Weights of a small audio embedding model: activation relu, 48.7 epochs.
Rows from block 8 of a small audio embedding model, named by matrix and row number. Rows with one number belong to one channel. Each number is 128 + 32 x the weight over its row's rms, rounded and kept within 0 to 255. All counts start at 0.
Before each channel's rows are labels from the 100 clips, of 14976, where the channel reaches its highest value: "top examples" is what is common among them. Only what is clearly more common there than usual is listed. The data: acted Russian speech (Dusha). In brackets: how many of the 100, against the usual share in percent.
# convs1: first pointwise conv (model.blocks.8.convs.1.weight, 288x288x1), inputs 72-143
# convs3: second pointwise conv (model.blocks.8.convs.3.weight, 288x288x1, transposed), outputs 72-143

top examples: emotion: angry (41 vs 18.4)
convs1.33 [121 181 144 145 102 108 117 101  74 131 121 126 187  98  98 164 168 176 108 113  88 163  62 142 127 161 132 145 209 125 130 142 117 157 111 118 140 150 149 149 124 117 142 155 169 123 128 125 106 117 156 114 113 104 167 202 128 124 131  89 175 124  86 188 142 176  62 135 137  72  71  95]
convs3.33 [119 122 124 196 131 108 120 139 120 129 107 127  99 214 141 101 114 108 117 200 130  84 145 129 101  83 188 139 152  88 109 123  65 120 104  88 134 162 121  54 141 137 110 148  93 137 136 110 132 141 137 121 159 135 203 109 134 176  87 143 123  98 147 127 112 173 105  99 128 150 111 129]

top examples: emotion: sad (64 vs 27.7)
convs1.45 [ 95   6 146 113 107 132 190 110 231 204 125 122 170 147  98  95 186 115 106 148 112  95 115 113 111 114 104 106 131 111 154 109 106 148 137 174 145 150 145 109 175 143 118 146 208 145 124 109 149  99 159 158 159 158 147 167 182  99 156 100  62  97 120 116 144 125 144 127 148 134 117 101]
convs3.45 [135 152 113 150 115 108  86  99 120 112  91 121 145 187 115 172 135 110 115 112 148 156 110 158 143  46 161  94 107 159 124 142  55 155 159  53 141 116 132 103 151 129 135 115 125  75  90 127 136 142 101  83  89 137 165 130 152  73 139 125 208 101 123 102 104 128 171 162 127 115 116 113]

top examples: emotion: angry (67 vs 18.4)
convs1.229 [119 123 148 143 104 145  95 118  66 172 179 126 175 178 126 116 101  95 154 172 154 167 160 179  72  91 107 114 164 163 142 184 142 143 110 138 102 130 111 205 102 115 108 199 135 157 145 127 158 111 129  49 141 121 148  54 138 164 118 122 226  61 121  94 133  98  98  83 147 119 158  87]
convs3.229 [142  52 128  84 116 148 157  61 173 171 159 131 114 103 167 110 143 130 138 128 134 139 145 132 164 145 155 176 116 141 141 136 116 133 160 128 122  78 134 124 122 106 121 157  74 124 124  93 122 144 117 138   0 113 145  83  73  48 114 101  96 135 117 135 140 153 110 136 112 119 110 129]

top examples: emotion: sad (56 vs 27.7)
convs1.27 [111 106 159 110  94 133 129  97 128  96  73 146  70  95 136 107 135 119 189 167 129 121 125  98 178 105 145 153 113  63 115 128 124 110 144 106 117 133  99 111 159 164 112 121 144 135 162 108 138 129 124 191 151  97 132 101 204 129  92  64 122 131 131 140 121 155 132 149  97  95 137 112]
convs3.27 [120 202 129  79 123 108  93  36 202 166  68 141 104 142 136  75 154 125 122 187 110 123  90 151 150 165  93  63  97  82 113 146 142 101  78 101 123 151  96 103 188 135 135 146 155 128 121 127 138  76 137  83 211 136 162 121 144 167 130 136  67 123 100 158 103 158 148 178 144 101 132 155]

top examples: emotion: neutral (61 vs 35.3)
convs1.220 [125 182 132 145  82 164  66  87 133  95 190  99  82 122 168 100 153  99 159  77 136 183 145 139 129 143 173 132 149 115 142 114 167 162 106  93 189  91 163 122 172 171 113 150 131 122 209 121 151 156 126 128 119 118 139 102  79 164 103 118 150 122  91 158 177 166 146 107  62 101 129 110]
convs3.220 [ 95  76 127 138 123 135 128 185 115  97 116 125 138 122 134  76 109 138 126  92  14 214 106  94 102 152 156 176 148 126 124 144 140 107 164 143 158 101  83 120 110 127 158 118  99 125 200 132 141 112 143 102 238 119 216 138 118 176 117 142 124 125 109 123 145 143 127  81 144  79 122 130]

top examples: emotion: neutral (81 vs 35.3)
convs1.258 [159 107 112 129 162 110 120 123 140 105 123 116 206  87 128 163 145  81  86 116 109 118 169 191 170 172 146 120 113  96 148 147 139  95 161 137 145 141  95 150 165 112 151 144 129 192 166  85 136  86 109 166 176 151 177  49 160  83 139 100  91 145 162 102  88 132 111 126 128 212 103  86]
convs3.258 [117 112 136 136 135 123 112 112 160  99 100 155  81 159  69  84 123 107 134 158 130 169 117 134 154 161 101 109 110 131 127 156 185 150 174 116  98 124 129 120 100 154 146 126 102 144 137 142  96 132 107 127 112 144 114 139 115  69 170 142 118 186 124 121 157 152 144  92 116  62 148 139]

top examples: emotion: neutral (67 vs 35.3)
convs1.276 [ 66  91  82 159 101 155 161  83 141 113  99 115  89 107 102 112 152 142 133  97 170 129 161  96 140 121 177 167 116  91 159 134 141 153  70  90 152 154  94 110 102 154 154 114  58 109 137 103 125 170 133 115 147  88 139 153  89 176 110 167 117 107 131 138 124 130 122 112 153 153 178 120]
convs3.276 [119 138 117 148 137 125 129  65 157 135  76 115 138 115 127 145 132 120 115 133 127 207 125 129 129 120  94 148 160 140 134 132 138 144 140 157 133 117 132 131 174 138 124 149 129 107 166 134 125 147 108 102  99 128 179 111 134 148 136 146 202 139 139 135 116 149 143 142 125 140 130 137]

top examples: emotion: angry (49 vs 18.4)
convs1.285 [139 107 191  85 148 106 161 161 108 141  89 182 126 135 153 116 133  97 117 146 125 215 108 147  91  57 102 154  70 117 175 123 125 111 157 120 119 161  79 136 120 137 155 122  97 152 136 141 128 138  83 107 135 157 162 147 126 176 114 109 134 137 110 158 125  80 167 133 147  92  74 104]
convs3.285 [117 110 115  95 145 134 148 188 162  71 201 107 181 131 150 123  92 138 152 181 130 117 141 131 148 140 182 189  47 129 144 106 135 148 148 142 106 108  63 132  78 148 133 132 142 159 119 138 142 127 137 113  64 112 131 116  98 101 126 144 101 123 121 125  96 152 166  97 124 128 115 106]

top examples: emotion: sad (82 vs 27.7)
convs1.171 [203 134 122  67 170  94 111 129  67 139 110 121  96 173  72 114 113 158 118 121 141 124  96 124 159 112 150 150 139  98 175 139 134 141 101 136 163 162 121  92  97 211 127 131 127  88 149 105 109 114 151  88  92 166 119 127 136 172 135 135 188 140  76 199 120 106 145 118 125 162 161 114]
convs3.171 [117 138 137  80 146 139 121 205 133 148 170 130 151  99 101 166 136 146 131 106  68 104 151 107 184  97 103  58  93 121 140 134 137 136 188 151 124  64  97 104 155 144 149 140 139 171 152 117 152 173 132 160  74 123  67 124 104 184 151 117  25 132 116 121 153 116 161 155 133 140 148 131]

top examples: emotion: neutral (63 vs 35.3)
convs1.270 [ 51 111 117 115 145 115 163 139  61 120  90 131 138 128 148  80 151  80  93  65 100 136 121 124 155 129 141 159 172 124 132 122  85 138 135 104 102 183 179 143 120 137 106 110 112 129 118 160 168 137  93 123 138  89 136 156 109 164 139  88 108 143 159 138 104 136 187 113 194 137 177 159]
convs3.270 [114 105 125 103 111 114 120 141 127 106  85 119 169 116  48 131 149 133 127 114 131 123  87 101 119 105 107 123  76 165 131 108 140 137 135 139 163 116  93 115 126 106 122 130 153 155 130 102 166 192 100  94 195 119 155 130 112 107 105 162 139 105 142 107 124 121 122 211 117 118  81 140]

top examples: emotion: angry (41 vs 18.4)
convs1.54 [131 155 116 134 139 117 156 161 163 134  53 156 130 142 168 125 152  85 118 149  98 135 127 120  89 143  99  90 190 179 154 102 115 226 137 186 129 114 129 107 129 145 204 129 136 127 114 145 154  92 136 129 195 111  31  66 152  95  92  97 136 152 109 155 121 112  80 201 142  95 148 126]
convs3.54 [143  99 122  78 121 106 156 117  99 128 143 166 114  74 125 115 130 132 140 160 166 137 104 146 151 126  82 130 112 124 140 161 133 168 169 130 129 109 117 119 130 116 157 119 117 155 138 134  67 126 130 115  86 128  64 168 173 117 152  93 107 116 129 107  40  76 122 179 146 102 128 128]

top examples: emotion: sad (67 vs 27.7)
convs1.185 [129 132 101  97 103 110 135 117 139 153  71 175 138 113 156 136 231 131 110 201 106 101 170  98 151 172 114  81 167 164 151 146 153 158 104 146  89 142 173 112 168 112 125 156  32 140 179 144 120 190 103 130 164  95 115 174 177 153  69 155 154 105 188 137 107 115 151 150 124 119 121 161]
convs3.185 [171 126 168 147 119 159 152 140 152 124 119 144 146 104 156 109 140 135 173  53 151 148 111 186 109  96 125 218 116 165 137 109 148 128 161 135 106 179 117 143  96 116 137 135 145 116 122 133 129 121 152 113  98 144 105 136 168 157 129 150 152 139 126 170 131 168 138 144 148 130 129 130]

top examples: emotion: angry (47 vs 18.4)
convs1.167 [132 170  91 183 120  52 158 122  89  72 152 107 136 103 134 121 157  62 115 126  91 126 140 128 134 120 126 150 120 148 147 125 114 133 139 172 125 175 118 149 122 119 183 137  73 119  97 116 113  95 110 174  87 128  82 178 154  93 137 172 123 167  99 180 155 125 102 148 116 104 116  73]
convs3.167 [129 161 139  64 131 149  96 142  37 140 132 123 159 155 142 136 127 151 120 145 162 140 107 121 115 172  44 113 158 143 132 135 121 110  95 120 137 168 122  61 186 143  97 135 114 108  91  92 130 135 144  90  29 146 125 123 112  71  96 100  73 139 112 125  94 109 113 135 102 149  86 144]

top examples: emotion: angry (40 vs 18.4)
convs1.250 [162 168 143 193 126 119  66 135 154 134 111 133 121 132 144 156  91 119 123  88 130 159 148 131 100 142 180 166  77 123 153 102 107 138 119  83 116 131 131 180 125  89 119 179 147  93 155 171 106 135 148 128 155 134  68  96 183 152 140 183 134 151  86 164 112  99 114  84  95 147 100 128]
convs3.250 [110  90 148 130 137 142 115 131 130  87 102 112 127  97 125 125 124 137 119 132 177 138  69 156 152 115 110 101  61 137 112 130 160 145 121 129 161  85  85 143 180 127 115 144 186 137  83 121 156 110 154  94 187 148 109 136 158 181 143 105 131 107 135 145 150 151 112  82 120 182 149 115]

top examples: emotion: neutral (76 vs 35.3)
convs1.164 [126  98 104 132 111  99 131 144 113 135 100 169 163 137 116 158 101  88  86 149 123 123 117  71 111 136 129 133 123 199 151  75 160 130 152 107 174  95  85 118 113 134 126 123 120 120 114 165 135 152  88 123 164 134 121 146 146 144 110 160 137 155 105  77 123 139 150  68  96  73 139 154]
convs3.164 [126 153 126 141 115 129 187 158  92 110 170 101 135 104  73  95 113 107  97 161 124 101 152 150 171  70 105 123 198 152 115 120 137 152 113 174 139 133 201 136 187 129 131 138 142 161 181 117 155 154 152 160 157 132  86 121 128  70  91 148 185 109 159 133 141 105 110 122 127 100 109 190]

top examples: emotion: sad (64 vs 27.7)
convs1.224 [136  83 163 114 142 108 168  99 148 137 111  31 114 184 130  95 128  97 135 135 169 199 134 151  88 102 196 113 125 103 116 106 140 185 113 100 147 123 146 117 105 142 192 110 114 120 106 115 134 144 171 193 112  82 167 116 126 152 147  81 173 170  82 100 120 137  78  93  80 199  81 103]
convs3.224 [109  66  84 159 108 111 104 139 152 132 144 111 124 160 169 103 102 150 130 146 148  80 110  92 167  84 133  83 140 153 124  84 164 183  81 111 131 134 109  81 155 132 151 151  58 147  57 118  98  63 127 156 155 119 141  98 157 138  92  62 149 103 153 145 111 137 124  52 122 137 101 108]

top examples: emotion: neutral (67 vs 35.3)
convs1.63 [121 115 105 109 146 126 120 122  88 171 137 119 107 119  93 127 180 125 112 125 167 132 138 136  87 154 141  95 111  97 153 169 167 116 149 108  67 180 129 144 112 100 102 108 179 128  72 128 129 129 142 101  94 163 141 187 105 190 100 115 139 148 155 178 133 173 164  93 228 129 164  90]
convs3.63 [131 123 124 164 111 122 128 132 134 191  65 159 144 105 165 176 153 125 108 120 107 204 143 147 107 169 205 125  58  80 123 142 132 120  61  93 143 166 151 129 133 130 153 122 111 147 195 109 131 151 156 136  77 112  91 152 106 177 112 144 126 146 132 103  80  75 138  76 135  90 120 137]

top examples: emotion: neutral (74 vs 35.3)
convs1.158 [132  99 137 141 147 133 124 120 120  88 213  94 155 127  71 118 141 172 127 112 134 101 135  90 159 103 125 135 187  50 220 160 153 168 170  96 163 181 144 127 139 126 174 145 133  67 120 146 153 143 112 182 107 115 188  69 130  94 124 108 118 112 147 166  78 105  65 132  65 169 124 121]
convs3.158 [104 115 156  81 128 128  68  32 162 127 190 105 162  66 130 149 138 131 127 133 185 132 140 117 150 166 101  84 214  74 145 109 103 136 153 122 163 129 113 204 173 119 160 160 165  83 196 137 110 177  94 107  29 139 161 129 108  51 146  88  88 104 148 132 158 118  92 111  99  75 108 142]

top examples: emotion: neutral (77 vs 35.3)
convs1.30 [148  59 145  81  51 111 115 145 115 141 170 151 142 158  52  91  99 163 149 114 155 178  83  88 142 197 156 139 132  90  86 109 159 142 203  90 152 139  68 152 106  84  76  91 148 110 146 174 105 121 120 112 113 156  98  97 168 124 173 139 161 186 133 126  87 110 112 105  77 122 107 102]
convs3.30 [112  77 111 171 116 155  79 138 164 133 160 132 134 195 145 117 109 131 118 176 101  76 116 155 159 124 136 120   0 125 113 109 114  92  74  95 146 120 134 141  80 145 124 144  92 104 171 137 108 170 115 126 159 119 115 130 132  59 122 161 139 116 134 137 185  89 139 120 106 132 122 113]

top examples: emotion: angry (55 vs 18.4)
convs1.196 [127 113 141 115 145 112 144 168  82 128  87 183  89 158 156 132 114 167 101  97 141 122 131 133 133  79 115 115  98 124  95 100 158 165 117  97  90 122 157 131 165 152  79 158 124 127  55 101 124 142 111 114 184 151 106 109 129  88  75 160  77 104 126  66 172  95 123 140  72  99 130 172]
convs3.196 [147  62 161  78 137 137 117 203 164 169   7 115  93 154 166 106  87 118 145 113 138  71 113 131 132 144 119 129 135 164 131  87 172 157 106 138 136 108 132 174 131 124 109 134  96 165 130 115 163 139 107 161 137 128 148 136  95 125 164 129 151 121 132 187 186  93 162 129  87 119 127 167]