config = dict(
    arch='quartznet',
    model='audio embedding model',
    dataset='acted Russian speech (Dusha)',
    train_examples=26041,
    gain_aug_db=6,
    input='waveform_16khz',
    targets=['emotion'],
    num_classes=4,
    embedding_dim=192,
    norm='groupnorm',
    hidden_act='relu',
    weight_standardization=False,
    channel_attention='se',
    drop_path=0.05,
    depths=[2, 5, 5],
    kernel_size=9,
    wave_channels=96,
    wave_strides=[10, 4, 4],
    widths=[192, 240, 288],
    am_softmax_margin=0.1,
    am_softmax_scale=30,
    init='torch_default',
    residual_init='zero_last',
    optimizer='soap',
    beta2=0.99,
    learning_rate=0.0041,
    beta1=0.95,
    shampoo_beta=0.95,
    eps=1e-08,
    precondition_frequency=20,
    max_precond_dim=512,
    merge_dims=True,
    one_sided=False,
    adamw_lr_other_params=0.00094,
    max_grad_norm=5.0,
    max_steps=9900,
    batch_size=128,
    epochs=48.7,
    lr_schedule='poly',
    final_lr_fraction=0.1,
    warmup_steps=1980,
    weight_decay=0.03,
    adamw_weight_decay_other_params=0.01,
)
Rows from block 9, named by matrix and row number. Each number is 500 + 50 x the weight over its row's rms, rounded and kept within 0 to 999. All counts start at 0. Numbers have three digits each. After the name is the row's rms in percent of the matrix's.
# fc2: squeeze-excite expand (model.blocks.9.se.fc2.weight, 288x36), inputs 0-35
fc2.45 158:467448516504436525552472478496533566367509464475523509590499488519458523538590492629448481594497485466476470
fc2.46 079:536417499538524453507627514551424444476356507467473453489496463546490479470545536583519472546477452534512539
fc2.47 065:568434487484401554593550510445472479511476529379507494439440479467404525530478550539472552502462486452518564
fc2.48 065:460529411562500473483443524558477443527406490561444493544461410496535461597517547447537515455467538407538454
fc2.49 115:521474429501562514498470535481479582465588519488490478459513461472615514407599417523412482574470519532476506
fc2.50 066:451459502485463499464394490475496400503491485575460501509529548517532459648504552461545521582440438459497553
fc2.51 156:504548552510587527473459501512430527470524591535515506595478463479443509528466511495642507563484497626486499
fc2.52 064:467536456474456431570472510502583552561511506563475507360459450487561538411518439529585474521509441497498480
fc2.53 065:489492418509474566458584480504394411514435510546544476485475408557551559511454512398470463471476519438489470
fc2.54 198:563510513479501504561469518480441374467644527457500519610497378492483501489511522540543496518516505558511509
fc2.55 066:557498497516522524518523563456427503473593563398506488340490428511475434536498522492500526423506484544481550
fc2.56 082:470537491520412556528426497505534507473399448556541481627502472495402527581444504498481456457498532420508460
fc2.57 072:533473465522569507469443491532461481430423568513554526562470394455507525493412497367448471503452473506500433
fc2.58 109:524564611500564487401463504522449449552405526541472480608476538475416499496536528466547500520501487592502528
fc2.59 071:516536524517428442412500549538398532526381564484543539486514520441580532505474425429566498492452491454470526
fc2.60 147:492521529528423519625669512498522457520600492483525523435490486517516525479449524481528498525519529404505537
fc2.61 100:499498559539510458453372460471449486512376498505468465455518426499458523475528516353520513524464541562502509
fc2.62 061:580541499486532494464383556517446561450461471514554553383435478522484494446465441446452479549539536579476489
fc2.63 080:534471462534377427502591471481555509469429446498527542501517487547570469541591537575490528536533524406546525
fc2.64 070:462606541512537560475550510544436475523441440455555535461520417457507457546532524434416555480457500398559501
fc2.65 084:489554496479471515519463461514548582466493599570459492387484479526428513588535492618480504572548495451541530
fc2.66 096:463562498540420466402522476504457516576385545513488470538512428460488471448580507394427530484513538536462497
fc2.67 171:486440478508351507567528498479473523551535498587505505431495522518498532542540471560568495643475509434486490
fc2.68 054:477502434439472518526449442470522503582451540445447569458521483448580536506414515469402479500505520368491539
fc2.69 076:486447522552490506475469548472384528559497473575509501318513542493487548529552504437523490413514519514525502
fc2.70 072:470508529454542552519444545476544442579541532451556506452466361525508478427549448601412489457477497487514521
fc2.71 099:476584406511410531481405473479400447534406456486540495493460458521556475573538466442545482488487463450497547
fc2.72 072:575547488467521520523610451531527631528493450539540502450503487498433450612432528563521485496478526474552449
fc2.73 126:534453482495506544539621511470551501576461502501527481408514452518566473581637522446569469529515491533474549
fc2.74 085:530607546520588483349428510499425461561427444479474482447506461546510481506481547480470546528526536517545509
fc2.75 135:447473534470379493436639513514474566571462540545523469550471520504598510527543510452501505593505502497530535
fc2.76 060:416586595491505471414511446432418568507428492545567516535536458524508450547485554454450562543533533506520542
fc2.77 074:517434463457543473485460468531549563375533566481462508526462538496356444494504462575531476569511516535467553
fc2.78 088:458423451533592473581431460484550492595615552527546481462517487466490535554461481537456462435541484426494505
fc2.79 080:509479419508497424472475486527540528522549523443495539549526395476514516482578541672436458559486511502478533
fc2.80 140:478606586527645522530425483525430388535529501501524484495480508499524512589474446476576486522477496524493500
fc2.81 083:504544457493498544487480504527521449477663471504489469395523436465492450525401552462447450465523544444463443
fc2.82 121:537515510492528470585583501517572498570654547517470474501472541492578518586549458535591474552504510496508528
fc2.83 067:553450381449450445465416557457395489488518556517493537473509444509364505486506541487529524449507459519484461
fc2.84 069:524517380468503515411510530522552573461481512400525520479538482458388493475510543490433517428504510610465510
fc2.85 118:447462491499542506436538474507451459532460426500465512593481513499493493490566554606550511513537490674465523
fc2.86 100:487544422462496450474473530489457464500499525485472460451495460537431528364346484459462506418504473436511525
fc2.87 068:413457406462406544535519528441526426517573543519518477496457520560486493425430472449398510439521446514531516
fc2.88 059:474598406501456504586521555512618472566431468540553462475528467482533513508443579542565498500494510553444463
fc2.89 075:562528611489530471408434544491484492452394430521465537494500498511422548550476505373523551527466520537500512
fc2.90 095:524587519524627484460432462477460450484440524434534482524502531522483522609487550441580526537533476589531544
fc2.91 083:476442531458362462482512502523424502545583538516542458428470574513426536407551437501438469529543514484504498
fc2.92 106:472515520529565524460617493467445531534317499489480488447479588486558503562454524454509514473530495498469535
fc2.93 149:502478549478615525463475484482464483546653593481506474571523569518562517563425487436533482464505505522504534
fc2.94 065:451469411553545465515596471484584492561462469476533467513559536490544526392504591570546513522511514441437554
fc2.95 087:462485510463566547473456500505482544398423497453541486431505404504469535539439509433437488350519461500510508
fc2.96 091:532500499539509490526521496481469392410326448553479457528518523530500475490471533564455468553535481596484521
fc2.97 232:486460482508388505524541495503488428608625504559516493488517516479628508456536505556475482548498507404496491
fc2.98 122:544467565481371488507584469513589476622509552565489500432507556494524474471571527460558495508499532436522516
fc2.99 163:514535567524620550417476512519477417492554534517485476462483360491461472526524512440544477551515478593493451
fc2.100 168:452442519524511541470646493490473494501524519555517484466523656499620480441513534477444506526532483455496526
fc2.101 088:476525594454490486461420526461458359418493504483531510505465365499514528574509492501507475499550464566531461
fc2.102 077:525507514497539555571473533488435356446461553443495519484469535459413453475480482540520483566513545567483614
fc2.103 091:567446510542525485501483517507457495655620455457510483337530545509506484530471494508484470525477514503489475
fc2.104 069:476553584463484528499401486494583621508515545578524516507466459459486510463403538506466445557467522599492492
fc2.105 078:521447444509464560493573492524562481334495453399454469510512524474509525442475550516527482571465503536547574
fc2.106 148:473503576493634481559498491498543497496656512495522524474476414525469484472406494536527485479502478603506489
fc2.107 079:542621474470439419506547511454515610469500482571473550543520453508468549588511552537448534457537544419504507
fc2.108 056:480383454428463495510535571481534493544480468526532412489487469444449477470523518398422445479571565419536504
fc2.109 139:546457536489460508553405521477505585447595498526510539547506493488517533510544502653597486538485490422522538
fc2.110 188:481481526491499490568520521484412546458578531482510508587510545514338480457437516617504491431498492541518504
fc2.111 087:497449485459447506525539481480401483596481427575477463460485567493464474459497505654581486548488528531453521
fc2.112 108:527451462509384530562626480515490457515536504554488506642505571482508502449512520555504488584461519519515449
fc2.113 085:489474393502489497504504454468441441583559438540461524545530457450569525479454459657551492459525533531529510
fc2.114 080:519526491467480535520422476518615512523480473525481452379457573502446533472399462466546452432507536583524444
fc2.115 085:536585501509446499402431491451467415520400503434468479483548404513521482483606505426480541509498522442469519
fc2.116 095:515514411484440468473385516512556435421439535588495532563486510521518464418424472465462533497486485398525514
fc2.117 117:502520511506443524610480481495532502456617439493531512568468583482436492529421536639509468455480471484466470
fc2.118 100:509592477489472468507506515535549507423569503421505470497499565516607512582593458629494493556502521508460542
fc2.119 067:435609527459486437442527536541476423537568483491493532445526597498603510526523453521432559431550532491540469
fc2.120 059:447545522543482449460537446477423471502539590371528524626532458566490479478506492506476526523434445476553449
fc2.121 102:457521459531437492584629474514490529461511499445472511544529498504567465538545526639409467562498505561468497
fc2.122 071:494430529534440465397415515525535481506471514497521541593471499442511476351494563518492488576554449443507495
fc2.123 067:566505405494412460465545468493516511456562470435509555401513489504449455512527461378522445456558545433482471
fc2.124 159:428424514486401516543544508495447521576589482546479502613525503522406514407553485568541495515484516557484507
fc2.125 073:440461597500441452534393472522463488490488546545484562469494466455528443393525513596610474518477484503473463
fc2.126 106:419599623479497459485474486488482421588403501470504511623499457463565508517460468494541507518476520503488462
fc2.127 072:544552350544475460508498444484527503474536529476486471505542576447389471417425506467565471457520558524461492
fc2.128 072:447458492490611525423543495457511511388411439511456492517472585453474443491402456482525480436452505454508484
fc2.129 157:422550505511556517555470523495555391522506524550517483504510545495481503602601515631532511599507502552507498
fc2.130 107:485533397475531516406450483509414493510519483544468490390524499474462486558376528414499525409476508464483525
fc2.131 092:507528486473543521568562465489515602410571498565485526480462601469446467604485500611510543442495508477510475
fc2.132 137:557566479493578486562402482523573517509460522549496488496526507522408481506605456563562492607473517575519458
fc2.133 063:539449483507468548451468524558440557570469507526456521491550493501339566495452537411459447502541518585488472
fc2.134 064:448509550542491448552472556508550561480419538465490450528526523453356522556488454446581520417529467494437539
fc2.135 120:497540477470509524428349470517469523441404537540532484576530399517457468512439520430495475417474472501507513
fc2.136 174:497505523490560516539431498513380547522520485510479515684517544481471480413466507489518517498491516610502532
fc2.137 069:398422503446451552489510508484490486569465395557498452447477548513563528517469471399532449431529470442456562
fc2.138 087:548503386527503465492454538489483519498517530463495465352536553484461479504386498478449489372534476468533498
fc2.139 115:522605540505539478502455523502552574572661504490485519564503569478389461501478521440477503544521481531476502
fc2.140 086:447589432486416507406454534546452525467418519514467527542452444542523546519478454393419457494537501446530514
fc2.141 068:502430489473481518386489491535397479542374449556479476463478520447409491436580527520469555515462500455492470
fc2.142 061:404577507458593470466524491448522540529381500489464535551484481551492521545538458373521541453458512483567476
fc2.143 077:466556470530504509610525501475589487427518438539505456501544592523396454552529546506488497366517487515466498
fc2.144 087:490487500516405505479439526456445494583376502489512510628464503547583541393494498484472453485520535468506541
fc2.145 053:497498443433556537381566475555568484533416523530577490499461502468468432519528546479534571452547457488570576
fc2.146 068:402551434456490477596427470539469611521431494488557540446460433499502463485582557498424458515472498472486516
fc2.147 114:515448554485501500507666498525546563572561505513472517440489597519527493574562544521513489462477470598516485
fc2.148 071:470460487494544490515483539467350489579424438455506519494465560542456455557461456381476484544525475461544452
fc2.149 077:522612418468511487559542496484519396593494523441543452471551544531582470565507490561459478539546445552481541
fc2.150 092:483597401540470538456453464540460619456423451471509461542538601465479504436499509492454527501503530417513470
fc2.151 143:434567493509513549540506510486465444466365528476494526472488509507466496568625502539502487609474515614512518
fc2.152 079:521586530537543507617413491455527573431536463567503525507478512549443537416547462530604489485505526461539459
fc2.153 197:475538541501541483377489482486440578528371498519496523537484505507544489564566507456534483622485509586492454
fc2.154 073:460460544492484470455601523474557578510631478563494495518467588545478543519489513593470537430514509429533551
fc2.155 165:508455577502508489508561518501433473478436555541508524484499462492477511613551535542558483674479507575479467
fc2.156 071:504412565548454465531401529462568496549480475507479519464517479447333470500448474458549450478547492564502496
fc2.157 082:473573438533438540413464502467434525453420528553471534441469433449481463419537445394517453537480544468514460
fc2.158 099:492563605504582532424415501505555384491459548419479501519475488541476457455438560552461516532510470562471528
fc2.159 129:494432471508471545566516496529361452486657479580512529584472556506533502492515537490473496510524530426495491
fc2.160 094:410473571477499495432558495462455476394374495389542493573505464517566488493479474538510487475458503552506554
fc2.161 080:464546463473452519421461544506564438516369449478492487474455411501427476587539561402461495495546492483483495
fc2.162 053:572493551522454517656480463493540465477524446473547471551485453516535527504560526531557564599430571500449485
fc2.163 078:512512506518495452541577496503443527492347422443501453464508570454454450573481529455485483386541471535515537
fc2.164 071:483462566447483474496413483455544390554379517474479484593451499483483539436516487489463543475551547465538410
fc2.165 064:432395470483495469571494562443502433510491588428515537544515428549429462517546560466576507468507463566540555
fc2.166 086:473576462547494466486574470512566502447458552456469481549470448456507504550620516521564474601533475583455423
fc2.167 073:454509440528514438440373495477489570488611557532460493503513499494488512427446476475448495451554527622537524
fc2.168 080:529571606518509482522304493551522513499495550470514502565456484527438550541481506446493504494476451512462558
fc2.169 077:486448518532601490455479456492526414451482488600512535518459496547398482564366552490554471491466506542508453
fc2.170 080:532483465486442479512411501549510523469445435389535506390535446550571543530410451399483509483506517477500458
fc2.171 090:523486648535515446606435523471518448485400477465469471460487467538453533447513509524587453477461530544546538
fc2.172 104:498491573517543520490519517501660587528603566461496483433467481491589531573518505498480487554469489431482483
fc2.173 070:506491429481608483411561452451503519544513540534479470506503472478369482606445458440508495412533471533516501
fc2.174 113:498523593493475500384448526465500419552382496484509500530532426533445515443459503478426536518536530599493545
fc2.175 077:511503620544531503512520483530457420454521512457499479429483383456587466474425452491586513534507475528540586
fc2.176 078:444504528478586446509444457481399534563532524438463471493470460449596529428604479496402518548516474464486521
fc2.177 080:411425441491570505541573484539524439459583498526551542409505543500458473459444540570547544454472452524548431
fc2.178 085:497458553504524485495471548487495402529367483534508457504549471483441552400572474589555499547545480576539538
fc2.179 223:513563561505614494409479491502474561526530512450512493556500545491545493506509498366438489433511517622511547
fc2.180 080:478392401552497476432456492458546494464416458508450497429450553549526457404481447496567477539527508541477566
fc2.181 080:546430503543548505556573524520397409476540464458468521372515552503565549475506459443484448431448467501526486
fc2.182 079:514543449527519483500439456484580521467404445547474531593450476455498480604376515504466492531472535578452531
fc2.183 076:538542407544515498573461487533498501451424445498467470464479427448392469565559538393514532561546450519498538
fc2.184 083:501464474499558468531397481504566555441376485514526514545458425534417516508358469528507451536493514484517497