From a checkpoint of a small audio embedding model.
Model: activation relu, depths [2, 5, 5].
Training: soap at rate 0.0041, batches of 128.
Data: trained on acted Russian speech (Dusha), 26041 training examples.
Rows from block 4 of a small audio embedding model, named by matrix and row number. Rows with one number belong to one channel. Each number is 128 + 24 x the weight over its row's rms, rounded and kept within 0 to 255. All counts start at 0.
After each channel's rows are labels from the 100 clips, of 14976, where the channel reaches its highest value: "responds to" is what is common among them. Only what is clearly more common there than usual is listed. The data: acted Russian speech (Dusha).
# convs1: first pointwise conv (model.blocks.4.convs.1.weight, 240x240x1), inputs 40-79
# convs3: second pointwise conv (model.blocks.4.convs.3.weight, 240x240x1, transposed), outputs 40-79

convs1.26 [ 87 114 140 176 131 156 137 134 147 123 140 160 126  90  98 115 132 153 116 143 165 166 156 112 109 114 129 162 106 128 109 124 137 111 131  98 112 109 134 110]
convs3.26 [ 73  67 132 133 158 141 141 144 109 101 157 121 127 110  96  92 129 122 149 112 165  90 103 153 126 132  74 128 150 141 138 134 158 115 120 133 104 150 133 129]
responds to: emotion: angry

convs1.104 [143 115 106 157 137  86 178 127 174 140 118 138 116 138 128  92 125 124 112 151  92 137 130 129 103 169 123 111  90 145 122 168 122 133 139 136 134  65 124 139]
convs3.104 [151  86 125  84 146 111 117 176 120  91 152 110 135 126 152 140 183  96 128  95 156 111 138 103 146  86  97 125 118 133 127 113 160 151 142 131 126 168 153 112]
responds to: emotion: angry

convs1.135 [125  60 154 116 138 147 159 103 109 150 141 147 153  56  99 125 150 126  95 123 135 170 132 127 131 133  53 120 139 109 144 146 118 113 185 103 173  99 142 118]
convs3.135 [145 133 129 146 148 147 125 149 118 157 100 144 132  80 104 104 139 124 131 108 170 157 144 111 125 126 154 146 143 103 123 163  99 155 138 118 121 153 101 126]
responds to: emotion: angry

convs1.219 [141 117 129 111 121 121 124 164 100 109 186 152 123 158 153 134 145 125 139 100 107 107 118 143 140 105 152  95  86  99 143 145 145 156 140 144 146 111 149 146]
convs3.219 [164 154 121 149 102 129 115 116 123  97 158 117 140 119 112 126  90  80 128 128 135 146  90 119 114 107 130 101 151 184 125 176 144 115 151  91 125 140 141 131]
responds to: emotion: positive

convs1.50 [164 123 166 142 137 129 155 141  74 134 127 159 124 107  94 133 153 123 115 137  91 110 109 107  91 123 124 122 138 127 110 138 140 118 139 152 131 108 112 148]
convs3.50 [ 55 126 117  79 104  99 147 144 126 158 126 115 108 139 127 123 117 116 100 127 110  91 138 130 121 125 137 179  89 163 138  86 108 178 147 133 141 136 106 140]
responds to: emotion: angry

convs1.210 [150  95 105 126 154 132 135 152 132 163 107 158 145 149  86  97 120  99 126 129 138 174 123  94 146  90 121 146 136 108 146 104 144 130 106 166 140 156 166 105]
convs3.210 [ 84 138 131 149 121 134 145 133 106 154 122 167 118 101 185 126 213 107 151 180  66 108 109 140 142 164 115 159 133 115 132 131 151 159 126 126 131 106 119 143]
responds to: emotion: angry